Weights of a small image classifier.
Model: 8.24M parameters, 48-pixel images, arch perceiver, norm layernorm, activation gelu, layers 16, width 192.
Data: trained on stained colorectal tissue patches (NCT-CRC-HE-100K), 19.4 epochs.
Rows from block 10 of a small image classifier, named by matrix and row number. Rows with one number belong to one neuron. Each number is 128 + 32 x the weight over its row's rms, rounded and kept within 0 to 255. All counts start at 0. Numbers have three digits each.
Before each neuron's rows are labels from the 100 images, of 14976, where the neuron reaches its highest value: "responds to" is what is common among them. Only what is clearly more common there than usual is listed. The data: stained colorectal tissue patches (NCT-CRC-HE-100K). In brackets: how many of the 100.
# fc1: MLP up (model.blocks.10.mlp.fc1.weight, 768x192), inputs 96-191
# fc2: MLP down (model.blocks.10.mlp.fc2.weight, 192x768, transposed), outputs 96-191

responds to: tissue: adipose tissue (95)
fc1.426:087176112121182116085165102090125177097099134190119107169124126097125089061106111136130194130129132085193149169154124161148126144186122107159160093136092121129136135124128114173110109116090129077154179145081137185217180138103073135130136140140128173146169071135094107134090072153125099138
fc2.426:116166165106107080098141165159161093090114107095129126127151120138084202165172147137097115120179170138150182123102135134131090117094123126153080152115119146121115121092133140095133093116189128107088168090168168120145149148144119168110161133096102167103112103140094203163189119178135158097

responds to: tissue: mucus (43); tissue: debris (35)
fc1.76:204220128134142114105089192171138134079090125116166101167150144172112058072134070141151142121101060149144104081117143108072129149072135087116160109099140154150140154100135123140122120111194112104178168140073108106125097132082159150153179122154119114109105158143187085144104118139061114183
fc2.76:166122139125163174165071170106114178138101131135201167065122111095063126166124093136091131102135131131158112124104121122141083132144126138088117138140185119192152116111114136161101118163076104161164154135185129108156141124020120105124061116089112127152120139105111148152146136073104162077

responds to: tissue: tumour epithelium (84)
fc1.438:139168213099121121126076147095083140104084119110127125178123133125133140120090081178171092070130118148110105116100120139138104127141135161130120152139057119088122107197110114122126117106197092145095129152201117148119135119112148115144084178098075094122096077117144119158133061123121115082
fc2.438:156124087123094184163139114095107102136164126122158134121091146146188079143119151083099146103081098148226139107158110115107165157139090093081091134215089139093101145079116181122139093110127124114144168142169127128191117133135178052117141154114159113107143128091142168128154085104136130123

responds to: tissue: lymphocytes (72)
fc1.352:137162114137101097109064081185163115128095108052100090117209161168091157103162089134098165123091111169199108129134121160150084139133151135097147107159092134132172121106148114162097070121042121133165140104130159162124125082169096119110125108087053123107143108126114150167125174138168121143
fc2.352:122150134142072093152091163093169173154084074085130083155135150124103149156093172097119165096137136106125134085149123139080141131109100197121139186126105122151145128112158189159140083125092101206132186127169098106134133160134121062071115140123137086149118108111166111096089082108133089187

responds to: tissue: debris (92)
fc1.569:174135179129101092115155100162148180095134087091160144154165109068159122077106143099144136117132092193076109031095126117145103155116146138150129120074139127116130149111137137161143114176172141103098148096113148119099128118073148112133142140159192129096164090125122146109146076093144187149
fc2.569:086142126115146158171167091218165165115132142137136128113139141105080119135120116147130104096142102122103101065156123142120130077140160103128127092061111137124144133140172142124116158122164145111133128209143149126155083111086137166122105126096102088135100120164139088194170162093103123127

responds to: tissue: adipose tissue (50); tissue: cancer-associated stroma (34)
fc1.439:134135087141130151110124093114154142105156138166196121116140107153135109137090154107186103080076093140107168169144162109139128119091123135104075214142161150114128106077175129146108058127152132121083127153118133139129116125152102177157097093149147089134060116158108138125139131097158186117
fc2.439:092086122094183107197155110130123144175085113191075126153149117105016107089118084068134159131116138101113163116108122166116184106103148129171090158129131105110118149050129059144123140161162144149116081125059143135097110113140119158113132133173143163162155136184111110147152180167129112160

responds to: tissue: adipose tissue (55)
fc1.345:099109157175108128059127144074085077119156143176106104133112141175154183107168161143099096076130095122106150109167170152129174152128090107139181164116098147125188172135140125145148128076140169118124139101123138073160099197155059160131127129129140118079111171100133153182081093160144132162
fc2.345:121108130152087096125144068102133104103096114153121158122076076121092138122128107121075152152140160140120144106139096139116143110115106180126102132097135142105131106075163140085157090124125092110135161128157139119082079116173135091134169116098170152136184089164105144133123145177148137189

responds to: tissue: mucus (52)
fc1.176:124102088134104160209130164142173166112132192110086140071086126109111108096094114035121147105122113156122104090144151180083085125084125124108122135133178132115194211126131076073111134138125136107129085045150138129109118136079128128172099123102165162130124066134107146126136139080138109184
fc2.176:098115080128166155130100103126064098086164096138107089135078186094087148121190109109094100126081165126146161149139103109145140115119158171159105147137093145183149146163098087140104151094163112157206148154130139100164139118141147133115136125188171092133138104159102129150124136108083136164

responds to: tissue: adipose tissue (43)
fc1.751:142135106085129093082148147070115144096165146131057140144148098153133087116145163102154136155129097175137160086164118162205149077133169130201103110125124115130162106153139127086151093203080099111094132094174132067188099142072161065064082142126130130101104139124079097131125124133158114127
fc2.751:137140147146175154165102114134126160152120161112134169125134171148115169086115131141102158098086170132115149115123159175108147165101140086155096115153135168145105150145136107131139144097136118135100069140090133142152130114100083160231102160000110114150153124145115168106129158104081138197

responds to: tissue: adipose tissue (60)
fc1.95:131148127142149129145119098112162134123135133127110193169136110155107094162130151132134159201124120123145129114055072176116210131081140155159115163145139193138110128111182107124140099105096077110143170168187141118077107139121102149112113082149117210144104122156061121128121100103157104111
fc2.95:103195133154124117137123114115086163114145170140087117190132140145107142143137082138135142096121188127106151124105138146180150120066164137107182120106159120057113131069062094109068100077108178121077175113151143123155126112105171118092117127134137144102073145172134104129156162117088111129

responds to: tissue: debris (38)
fc1.145:129203079180100074153127171069115166116126148145144140074098127149149153110163118138146070110160075155158135109110077134085182121158140170088177141117149094175065130143087088192119114131087150144124126180095143122113120136120118160134105121111066119204155149162135101125155089184117096143
fc2.145:181165094110110134111127181111056152134073128117126052082137122107142120109125176094091117175153137124122127063127126139116143131086134097147156041107150110130126137116114098098091134095089124079156093161106137148120127150152121108133146151154106183113163138130105116185148140186144161177

responds to: tissue: lymphocytes (98)
fc1.517:180115095144149110139117135141148071119136055071102084128137157184071177078147093083135085131119136139142149141130120126122145131177155129110160154143203106126175120075171104156175133126177129120100115153154105141150192117113118118143119110117138105176139135124131169098115127199102117147
fc2.517:125192140080077119091112087150186102071131067125099166097042116110104136131155122151114096190117120103126132146119145103126129153101143110120127095132182155093123171117113151136162126158106178209067135109109130079152141110069104097027125123136131132170119117104158129124112146095118107119

responds to: tissue: tumour epithelium (44); tissue: adipose tissue (34)
fc1.424:101107121105115118137154137104127070141155149114192127155115065161168090103107122132117153119094108085148094121106103105120158137071141140177120130156114105081091159060151055100159121107163121147155138099126143147178118117086120129147173127114171108140164103108180174100104161130176120144
fc2.424:138143105214149116118082147157188104129148132162101098091108129157141105173123098095158193143099155175137158136120137170158091161155102108123159113114115167115128135141140070098127163170153134207125111097137100082141118109157173150136145130148174171074133138082062056097141132152125070134

responds to: tissue: mucus (52)
fc1.509:117087077105088126101117115160165128167095107073146102081080180101165123202180115100085103097146154193116040136073130194149076113121141065158090159089155173166167115129132176111089115146128144120157129125141106148089115137168147156129107103129140097121151141156192098156113165141103176088
fc2.509:132092109174106085108120132131131136101097117091122110113098140151196097096151159131101114119119092129125138103098087114093125131142119105146135083114147047160145099141176152130147186126151130129121073079139091178145085067123184164146140108084074121161114123131118138193120127121159115183

responds to: tissue: smooth muscle (81)
fc1.277:070087086136161119163123111167130072123179164100102145148159094157131130128101072150110000102140159125120179088151173161101111108068144100114142130085088113134171080161143125111148167116071188148115095159117118165068151134132121106102096101139164130096151091106060151144148101185141140104
fc2.277:115188082135091158138118135142122091100140076106132118113099158038098158158116157135147157135118069139094117187088139116112141143133137064084136098148171140130148122118067101138178184153126113151180096089109123102121076150115095139126147142132158117118102135133128118130068067130212133101

responds to: tissue: tumour epithelium (37); tissue: cancer-associated stroma (28)
fc1.475:153152081160152143103112118153142155116076188130200145127044108032064089128140105137097141080147118103075102104111105134117126144120100115108131156125099169117093117093152136171145097126121032096116121080169137181096133136133122182128157173161153070126107112090105141138066107132117108121
fc2.475:138138148063105142116107100156116128113127073128122133132139156184155153163144075123167141136138155097194191141079136118119077134110133161075127056206069092137130123138162134143201195103125185135188067148136104164163090098101098132221115131107116145122123138122098146150141102104133155161

responds to: tissue: tumour epithelium (38)
fc1.724:161169091135096202152083094121144077152150170130127110194145150108122147142089084121116114131149026131112128067172125156080123139096097132092154088108133106140068172151126202109121179120131107116045158078179111086143126123154084157151144175126172138118119140113144112136128172172096138144
fc2.724:138077096100148110117130130145118114079158084073145098113175089137152132129101105139165157145177144127115168173128099089106110072146101131160084160113147120117161120141176057140175129138166154061151143045080167113117130215189154088160110126087090138121104141133103164124105065131122152178

responds to: tissue: mucus (55)
fc1.642:135117149103141160130088141150162134148104171123105111125119117114175156166121112086133151187156118101164132116116127134114120100142099097118123109172132171139142135122130147116192113146130129163133218126133132100041173103142161174071153100081155062111110048127113050171068141085075132117
fc2.642:105160154118159173174123140115137069116127149139168121145116120156146086123135092141163084126153116114124092125158123111155143139071117118160126173121151124109110087148119100138148153144156153120165157072056232116124156066058159088092153120104141157099071125129152122092144109112152140097

responds to: tissue: tumour epithelium (60); tissue: smooth muscle (37)
fc1.290:084146120138093144126119135084082086187148181130145142185126108145120165154152067139106177097042144114148104100181062138135113174148170133168111110150106115131123187166133114123091198193127100139141143147183078140104050112142105106090104202131101123072150140113112125118127175101146182124
fc2.290:059114103114114081145119179115129112132170106102116071072114125117163133136152151100135183160123141116156086180110114123127183103101110164114113155152109133158121083178160122108162115083134209131166070138123083122117173130181132104144128098141127178077130095076138112114113120119153118152

responds to: tissue: adipose tissue (65)
fc1.629:095052152071130124139145118156096101129152126090059173163087138120144172168176128111184181174178091202125095099065078136131071116134142192115138106133184177112143125105039127182114092106171183150084110141149096108131160124185151107100128089193156119108086144130135117077156112132141137085
fc2.629:167064137111162098134096103110050119110099136079092163127151182114084141111093130144085153143168158121106082103118114109105094098144107097143116118135115103196112036126158082117135127179124061150179056131163140165137113184109099144122073107135142105152208185169124149120066210158122136140

responds to: tissue: debris (47); tissue: normal colon mucosa (38)
fc1.519:151124100103133089124167166100181113106145123155061138102150145116160161164122148101075113135131138121076184059145155093156093145123177107116188168169116113161156101142112085118132131158111124125147122099080153141132128131132116108154077134124127154165149124124193175097131147165125113123
fc2.519:122134145119142159156171204163155095117130126143156175133139149088122110112121125103113119181241161167141109121147134116126231091095107088145101140153117056115133140074162136108106125105138115113144122136095147130147140104162157146131179109090094161128146133111139164147177121108117097100

responds to: tissue: debris (75)
fc1.330:106089136162149073134138124149127102143118131085124187109120087118092110133132154075175157162151160195025203099091175088148057036112154169145133157115176132087098130207116097066110158128125126160136123150131124141132139093149176120120115103141111127096147067115122103111162116119196106149
fc2.330:139152143140114135132175113140195119156167093101145199163151163144066061111114084135133153137133160120109120140104133102143144208091102128077121110111134140167147094149123171116155085107155081174130148149108102183137131093071153104125188149141135122168131098120117136154141134099138096093

responds to: tissue: adipose tissue (98)
fc1.159:100124115146151149110157101103144155137080136100104116197118067117085098083136126174081158130080148132166067086093153137122129114155106121149162105119116184085138119136068093073171065124102138098123127220115157113084069125138131178085155202112067156160159115118151130120073165131116121108
fc2.159:112112138123101134128153209150100206112068147138123123201162097205096139081082174111150094130115150107143138140137125163138164096118114160144103137103122103103151146124132079145127124060120096102099131173134104063117156182145190123107131128126127131046124142125110152064182131175171161114

responds to: tissue: tumour epithelium (39)
fc1.171:126092092121188178147162075139147159076096148137131113091097103174124123111097120084143078122125079165178165114108075135130210131112148122195149129153141164132099154111102163112138110152124101143174131071163151190147149083100141172065116166140149152074122156077101161170107141154181104107
fc2.171:121068135198145095128090115122141163117132108116089124121076187088181085153124089117161110140138157130096161135148071135202130135098132134113110104130139146166131068128128120126149171079086103096130156118127124156082140148171131107090209151186104139107080140095135134124165117118145175144

responds to: tissue: adipose tissue (71)
fc1.285:135086092133150081140128104091131086081144122115120178100082116131121141122207138189160127108145192153164074105141106102118151098135139156138174128143113132100145127044158142151156110039168154128161137150141115070090166160089103172096107102136159190079137189083131133151095092161100143161
fc2.285:084051101103116159162123121118109131100076103129100134083098111110138186151145105137152140161156159115114145149072139120231131136047132163141059099124140103104157111035087110127083136186114165169140111105111110109121078124128145122146118114148143128138122087151125122118112123125149194098

responds to: tissue: smooth muscle (100)
fc1.665:093157100099131160162104164089106142187102123092119126086198103143129089143059151153116135125119145117159141150140110163156108146162131110127062141116067141180105132148181094134118130130114110151100162182093163121111124148156171082127147106129087162152117084163158108080106193125102091166
fc2.665:156134132091088140123156176081218070073081117110149085109131094134136086171146129141131120155172171105149174146134136129133129142114140091107097134132129162127123166160125081124174161145147105169061125146145183178117143150101129111046130122110121090102176144166101085150102170094125148151

responds to: tissue: lymphocytes (53)
fc1.691:091134112106147107109143129108131123099193088185127101119087129180116119125118128161135067124135123162116081116156157128119053093160101099153065141159132128121140140100132129210102093121146170131164126143104115140094147052153133076084141155118168103158191168098115072112138125114155196097
fc2.691:130147084120100122131161164078143123094153128112122106135174120089115118175080136179127139056114127135094150108148150114158148135108076120103144053113083165209116149125122143070164153159187103115078033140139088090129125146123150174135130119083152130119149109146144156080078134099130143155

responds to: tissue: normal colon mucosa (100)
fc1.26:115098140112155093170169183125150102120112099080142129180114117055119157153095097120130137128116136150090109168105098191158125089136119130155155161106096089160052175103066171139120113171117152100105142139143177092133227119087147040136137097139124115070174136180145150128164215144137095104
fc2.26:119110181090129108150142175187115144134113123165196170153132111102144185153120185116120149057060154149095087148174155129159162098111140124129132117135187160104116167162141157075192137057114123133076178094121179116124154144153139144138139140113132063093127127152146142146137210152156100178

responds to: tissue: debris (97)
fc1.491:140094152116155110132122147169143086111114130130156164103199182136141142185109129119192127070153072146153164098136066110148174142131078125080152132151145128160077144157185088133178115100124108116107090122118143113153171075129166073183111131153160140106115101128174132165122128084144134091
fc2.491:151201101177093104117130127169133119158140151163149051148059134071119135097171158112087111147119136160163062157123129129135088095159073124112162154155125135171148143095162091172186175184144066087127105153113074118133097092134090095102162107087144114093085151126130114136153168157087150127

responds to: tissue: debris (47)
fc1.235:151182165135156150093182079096169137119126108102179130125168110203130083160120137171146124136146167196080161145093125096118092167150060135113161084153095103200144123169097087106137118162062129102059161127145143205084115129204165150086128100161073177134128166083144139121117131105178114150
fc2.235:090130180128129135152088127074137147170114019095149145075088097114080124156132096136058119135168136127156092117193122167143149118096174133110164165087158109076139108158163126060113155146178102141103132141142080088097110103142114209099123113100152146133087127198147119162174133133069160106

responds to: tissue: mucus (49)
fc1.144:141091142170137116163067120129111121155116118098053143152116146173127100106162141188123099135099166123157113125132129122147168150113123060077139160141142167090136151109095070068134158120187164107141104172163119115095110146133109162102069073160151128092174109194175133116112123122132156146
fc2.144:142105150134079120128161139080143113161074176142204164165084141128056116146115155181117161133098100175161183087093140099134184097080134120192099120114159130148153090136158146134110166089174102149143107099105134104097136101136127078128106137083130163147141153065137076166112185115171137140

responds to: tissue: tumour epithelium (74)
fc1.389:122125164131101189096104113100162117123175105121161134140157181118102092130123123116145162100100127151190133149152069156139141090143139172153182152118037053083100118118099147160099136122098148170083076173132133109100127115107194149216119142085205079144223117215143113161099145146140134129
fc2.389:148128087154084144193102129128098081107180092096048159141145190128143120109131136133099161124066154116087117120095134127087173200152103095123156135151146080138104161126133112111176089101122100126171160193089071166125072085164136082111153135173123164175118151124153187130062112113104044101

responds to: tissue: mucus (28)
fc1.296:135156156166201166129155101081081173116103170076105125112178098146148114200139152154156112123110116116110110171125111110084088113110110082161122147126118119185125172186130131097117125129071112129055158117099118145180168124139056112076088100108081148119163107111115169124132166133156138045
fc2.296:119156189104063104096152164079120119072074123139111117142102136091165124135145125117140158203173124114153163121075167127152103130134163069167128137163195096123133182115173124148110147147140097101187135087160224183149136107104123098166145132150132164134099123081102127126143093119169147180

responds to: tissue: smooth muscle (97)
fc1.452:158119102218125132082157140137122101080140099197152130168159097179164115153124132121118160097055088132163163084064141100154117144186132193138206147189140120117095116086127147104129081120102151144110096079174165157223162110123157145140124114159095121145136180153165103117153105146119166126
fc2.452:087065103118126080144097194084059161198117098137130144075126136144087091125143098167091114135176168149120125117113134132120111120103160142096151105161118106073094135181112108136124133125100134092155122188118107105097176146124176129108118079100149113112129034135084155097156092201091107170

responds to: tissue: tumour epithelium (98)
fc1.502:167155154113101091140125184111146125090162138142118165096118153172169126162114134133110170099060095183117133153123140176096181134170096096083176193151051100142098110127132136096121131134121146133155186156148155073141129112133112125147120122137169091140173139117134095137134117123101174058
fc2.502:137088118079130161102126119107171086131124055138072134164174137111100107118150077126106207110108135131117220058096138109185133113120110132162094142125151086124138156107130122081090107122091159168146133161167131136122098092126115119108061114144133194127196105113141153107104172152150144152

responds to: tissue: debris (60)
fc1.29:145134104105133111138103175054131102136110137198154119072171165113132076162109112153184103144157166120098119056118157102103078161128131193152148132190167113110138092130120133107182121135160119186083079131074093099092116138122113114152116163128120166113112119168107171113105146110137157080
fc2.29:091113091191163136123144149175156054142156131166033052113124152125138092114123147117098096171105104143102131121169129111111174123137118109160150168149127096170124120096083146107163165109124118122110161131045158079135143143088163145106111111170114144125183123144150095205160156110120139115

responds to: tissue: mucus (97)
fc1.378:108114094136129051201059150098121179134111131120096109083100135090080097114113080161161193087153119172112112127131112105158120116099168118138102085140209112099109139100147162174089114148109192161136140166167173126181117135150095111183066111079144151093162147070157169094129176092146081141
fc2.378:142141103144166100112087123194142201100117174118201151094125190137169106082175111142126060153118121137132157177178166170134096162118145132183156163118099080121149166128141147104117163158076115183129112109143124112106107064073085148126122142193170110119133156117108149193138153137110087159

responds to: tissue: tumour epithelium (72)
fc1.279:129099092122137145086142202177084122160135125130161119174162089104149090125115114167144102172135165063143071115139112102162098095154118131122101161089097120172130132146117194139167103130109072105184095125204114077149133118124099161130146148149127103166207125112142163142123132098159127193
fc2.279:084101142070172147085148148094166042056096095150199107198142103111124130170185077087118190140137113139141154122063106130148147197130140169131105165144124144172100169148083197169127113120063137132126129088089108138147157122122210116154176098162101158091118129129137149146173124146210110146

responds to: tissue: adipose tissue (41); tissue: mucus (37)
fc1.137:129178077134156111138166206120091154154120133084141138190151118189127056153108136111139195136197147124145085161147175139126161153102128073105081164146162143117167114065170089149101141149167139099112116131121097110142149142121096137100154144042142144173073150093129120117077136127099123127
fc2.137:114097166156191127129150116091107110142135057133124197090129112176148118118126161149148141114149152156130156170103087090130142153076109096128170084132091121130108135111101114082131143147087145090166146136036132137091153135119165103124136152138140156131132138186086157115157164075100130128

responds to: tissue: normal colon mucosa (98)
fc1.521:156112153091139086156163173086144109114145134127140131124127165091097164175161148129118118144134131145100118146108094203142117110121123121134179178136147112156045135111084137129062097167097149134113148142167134098150191143135117109117149101142134107072161141182100113136187185161107116153
fc2.521:126070137093122089133129216129107129094149118088163173173144075108142112135092169134156108091065134065100071118190114163116144110062104121129156086114157148140147175197114122124188098111147113119088135095103187124121141118175147123107195137151116083098138125126136118136156158166129072181

responds to: tissue: mucus (59); tissue: adipose tissue (26)
fc1.15:110069092076147133125123150120176103169148119172181108121071104151130050165086145098132155092135148118133119099116156179094093107085108121151139161113164184222126136092136105171125164155138148138077135123079138144129181133191132122103078142093154084123120130142159130126103184159098218084
fc2.15:119145108173121121169194135055058064093110160122134140102131174152149105110123124131134080158087128134054183102130094119127144077156118088128132195216141097190090127127092154054115139100073120138160149108112137159104140111100099177152144115076132145081186147126112081151099176122184099102

responds to: tissue: normal colon mucosa (63)
fc1.216:104166171159136142137128174097168079114141154151125181148139124162118187101140122154099175143093092146101149104133130198123152180135134162166237090164107109139111132205116119132130083124135189079160083088164138163132121131103058142142168083125093119078126094161175125111142120154133114103
fc2.216:111049152135114136132154145119126079142170144120139101151140189079178100124188154085157146087197144138109112154098124153136110167095119133063131133122126151183152047142076128110193094112099119126154076121160158116107122118122117080142103091150168122116086168160107123121146143152086150096

responds to: tissue: mucus (51)
fc1.511:147166108093158088126088121072117123104127098101143112174150170106174112144095117090141191161152100133112111111128087177106164147123043126142103131221127107116137124069067066148126099132127151157147139077150104148175131128126118082116116109116120197133106080170045132135112141206146149186
fc2.511:164170117171155153135082137154137123150100121139179089193116143123110141107174152154113131168124166091129089133071074098141099176147146150115081131159093083169127042160188102153152144156159120146094124118120098170179097097155084093127199111129114128165143132107160134199118127075132118061

responds to: tissue: lymphocytes (92)
fc1.733:121171090113106190144144139146177090114210107108128095101111137119065160055114126135130087132131125095129127126123123133112102158210178110104156128143134111078115133089094118123141096158109121179138148106140161132093087173142114095130159107192145139170114157069147159086113172181163110177
fc2.733:114117175144092132123157167172120086098143056092136148136106161147169149156126148158074141100102105138145180176118132117117113155065124098149073089158121203158139105117168182129148124148077127178050142128089105118122113140142082072136119156117112147153151120082118080138106125115094091139

responds to: tissue: adipose tissue (35); tissue: mucus (30)
fc1.532:130224134139096114133133100120144058166132115107133158186135084131148133170108154106126102107082142098089101118058134126169077189164140108178126144149167147139110146156136045059118158104113185097105144163144134131110058151140096121129161166111160157082150148197180135118121144159182111076
fc2.532:108077089165102129119144148098112126134091072149134141135103121140138122144176192130165158170190155143100083104118106118140142150107128094115123100118153124174139154090128085100157164068120125116104157163073098139127065148148081172109090140128111118113090135123113115053106143135084083130

responds to: tissue: cancer-associated stroma (37); tissue: smooth muscle (32)
fc1.266:119128122152154126129097092096144171105123118073164090130105124117117109119159139175117181137131087108111106128179085156135135135116161093097125071116077149171089085113127121155136123172140165124120141058138165095083088096144067179139170164138080112157111175125128109146149207141112058167
fc2.266:168143136093124116150156070158152174052105089123168155121139175066085179144181106059103121095138164128117142131107140134140128106084163101123136145084072125132142184124173117146142089141115137074185083148166100140130151124101114103123106145067112033097177088185140125140187113130179107121

responds to: tissue: debris (42); tissue: cancer-associated stroma (35)
fc1.747:117136142144105109172173092205068139168132122101120139146113149068164065156133171152113126105127126088108152109089140047144130164102130120129110057111121100126127147098117137188145108157085147096158139152136097056157125120125075105092086131078158131174071072128141129127122160082140178133
fc2.747:159101163153112118094044192049086123154169132039185094039164153130101051123090126106158143156063140170143200175133125114164148100160098119109092123140145138101152116072112172100097137144160096159161173106140088135103103112171146158149141131166087125133132132090127092128120101153061065119

responds to: tissue: lymphocytes (100)
fc1.287:116117125084080181227169067074116124125180150050150106075125146152129108092104153137147095137155138120101172157084079091109143097140118093124131115181166155078161110105119113105082087113147129185149145093150144134078120167167146075092151116171134169172146122064102101079130167199134163160
fc2.287:096151138139077170151165132151143162150070095125132212112125087114135092142163112096149146116105117112112218187127171147108088132145148141115113047093156137122123141145139086081100113196122108135069165182147102146131079122206116100154114133143114093095085126123131180101122150105115066116

responds to: tissue: mucus (32)
fc1.192:069095107185143111152101140108112045150176157121138195048109110207108121174125143100123125126103116157189133075138147146133115137130113146184131113107159096048126094051157157167157176100165090080131127154126131099101187144189100108122107131143117138134060110150168139099158126111175161169
fc2.192:153053131094117102112129139128101087116050079118122105145136109163212134092114199129149101136130162159100138108109106134093162126100151164112126158198118132136128119208152193067083109134126124131065064184121134183126146091119115106191115089152130136133072163096153100174133058134139118139

responds to: tissue: adipose tissue (92)
fc1.401:097112119145093117124128104098073119106139145150150084153126130081042124094081093148149135157086201055114136093081184118086140106144119144194146171135165168150137140115119097042170096170109143116143128173078141097117100147103111133108176166129143138154140115191171137133076161187093160102
fc2.401:096132131078150191139181102097110116109106112142099095150186057171125121113119086143130138134130109119105119105113141130095115086125139123143108133149118105145096129080144077169152149072134144101126084161150135103125137127122164140122115151114152098177099165119135175115139138176182139128

responds to: tissue: smooth muscle (58)
fc1.213:128076158082171142064151084094112160083095159088158137109123140101116095159152184141149097159130087165173145093099138088172092129131054138132197186111113163160129089122133098116072191083119103156123131112147102176057174152165146144191158188105136108084166170155118126077129143163132178145
fc2.213:137136121115105167141091110122138117082089183106150119115143134147160056143182156125134147189062164071153128139110130138136133155157128163107184053140126082087115098117140138132123151138205139093167141099065146105147123104136114122108124087097139123155187130161118136150149080091160092127

responds to: tissue: cancer-associated stroma (92)
fc1.432:090126111168172107170112143168142123141165127103118145131118103134123141152064132180103108175114125072116108066108123149170153095083133104058124120082127105134077117175116116142122101129162219114079117116096095064126193132154151126153163154155125143113165109146180148103135182129120111118
fc2.432:144137206119128100138090139085125109119169122125138092141184121126103187113142145158123078152153057114079106116137126160154102153099118110133147195113188113122162139101113122097066057138135157162186159064092107145154085116018134182152101100126112116177114130148097117159131154130136144085

responds to: tissue: mucus (52)
fc1.504:162138144114078134117135123104140137091114057117120202125145100108094108154091154071113127182142085131110149119160098148190102123107175112105086153176154143148124172146176110127097081146141206109120141106065090196164155122084135147120136185136048084125097187117115111155130097105137198121
fc2.504:114158086195136129125164118166154083068111161184169167116091075172113083112145140166104139193127162109079169120085094106117140141131106159115112066111141129137138081114152122107169170126182124113129123125090110114120124157139137128124099125090148151117190111153140115114105147151140150188

responds to: tissue: tumour epithelium (100)
fc1.742:101176112130130149085125074153079097106126133150123107155122187201149170124137021154132093144143110119129176124094167122127096125140101109193104146119106114124110115153146150099124139149157131098157128135120123110159123157217164095112096185162167134119099196159128107078119133110141125099
fc2.742:139033127153133127136138151091107125109039104116122127128181169104074066090148095139122160069114087123086115128165114133132106110140113165205129170125132180131122122094103135145120102179150169098125158125157085167093089167102205167122174168115105131127098132102148110157108092131153141105

responds to: tissue: smooth muscle (38); tissue: cancer-associated stroma (32)
fc1.413:148120130128146099137115091167101118158110132139143117108086114134106092184053133159130141141184104118106109072159156151036127134133131124072109144113144135147124120101093175109144113138122147160171144089144142165147055168133054159162115178162125137082151158089131161159140135148113096113
fc2.413:138087101085073160137066124159097154084182159147158168129063142173136197116190134169046115121138103115138145146129148124125131083149134043145114172127105147121115139114127068131147114152066118121195142190161134087149147093110089098108097166129146082087129146146144181130197101134160177147

responds to: tissue: mucus (77)
fc1.639:107177109134126132171100108108114174178130146133144125111137141144119121128098109181096160157090112101126092057078104162113156138157085166104115122157110158086061143071121165176224162206114164183164161081089141088135114108122116123140146120109154165121145141143157195144103141168125107153
fc2.639:109161127151146120127123110150161149107145088123100067131065154142080107117069142138090130139139117125107117150117142114133091170084105135064162153112104100132100013151133141132148093142112090139157146083089143112129117085123108091167137146120125110104122137124132134111063106113086091125

responds to: tissue: mucus (59)
fc1.356:064127166114088146114078147061113181112147112146151131170104129093127128080122056116117139124037135103199183103197108168142164146093148137138114189113150159121155131160157125133035120141179133094137170059139165117130094084149123118141099085142130133123162143115145129125144141128171106124
fc2.356:121124104085167086135153149100111198130118135156137169123102163130149095178132098132040149094137111104135139071114112123138175136125110071137149076105106188107140119090105066137101145083167102121135163127151073146125125116180176092143129106096161103090132096082136102232137170123116165128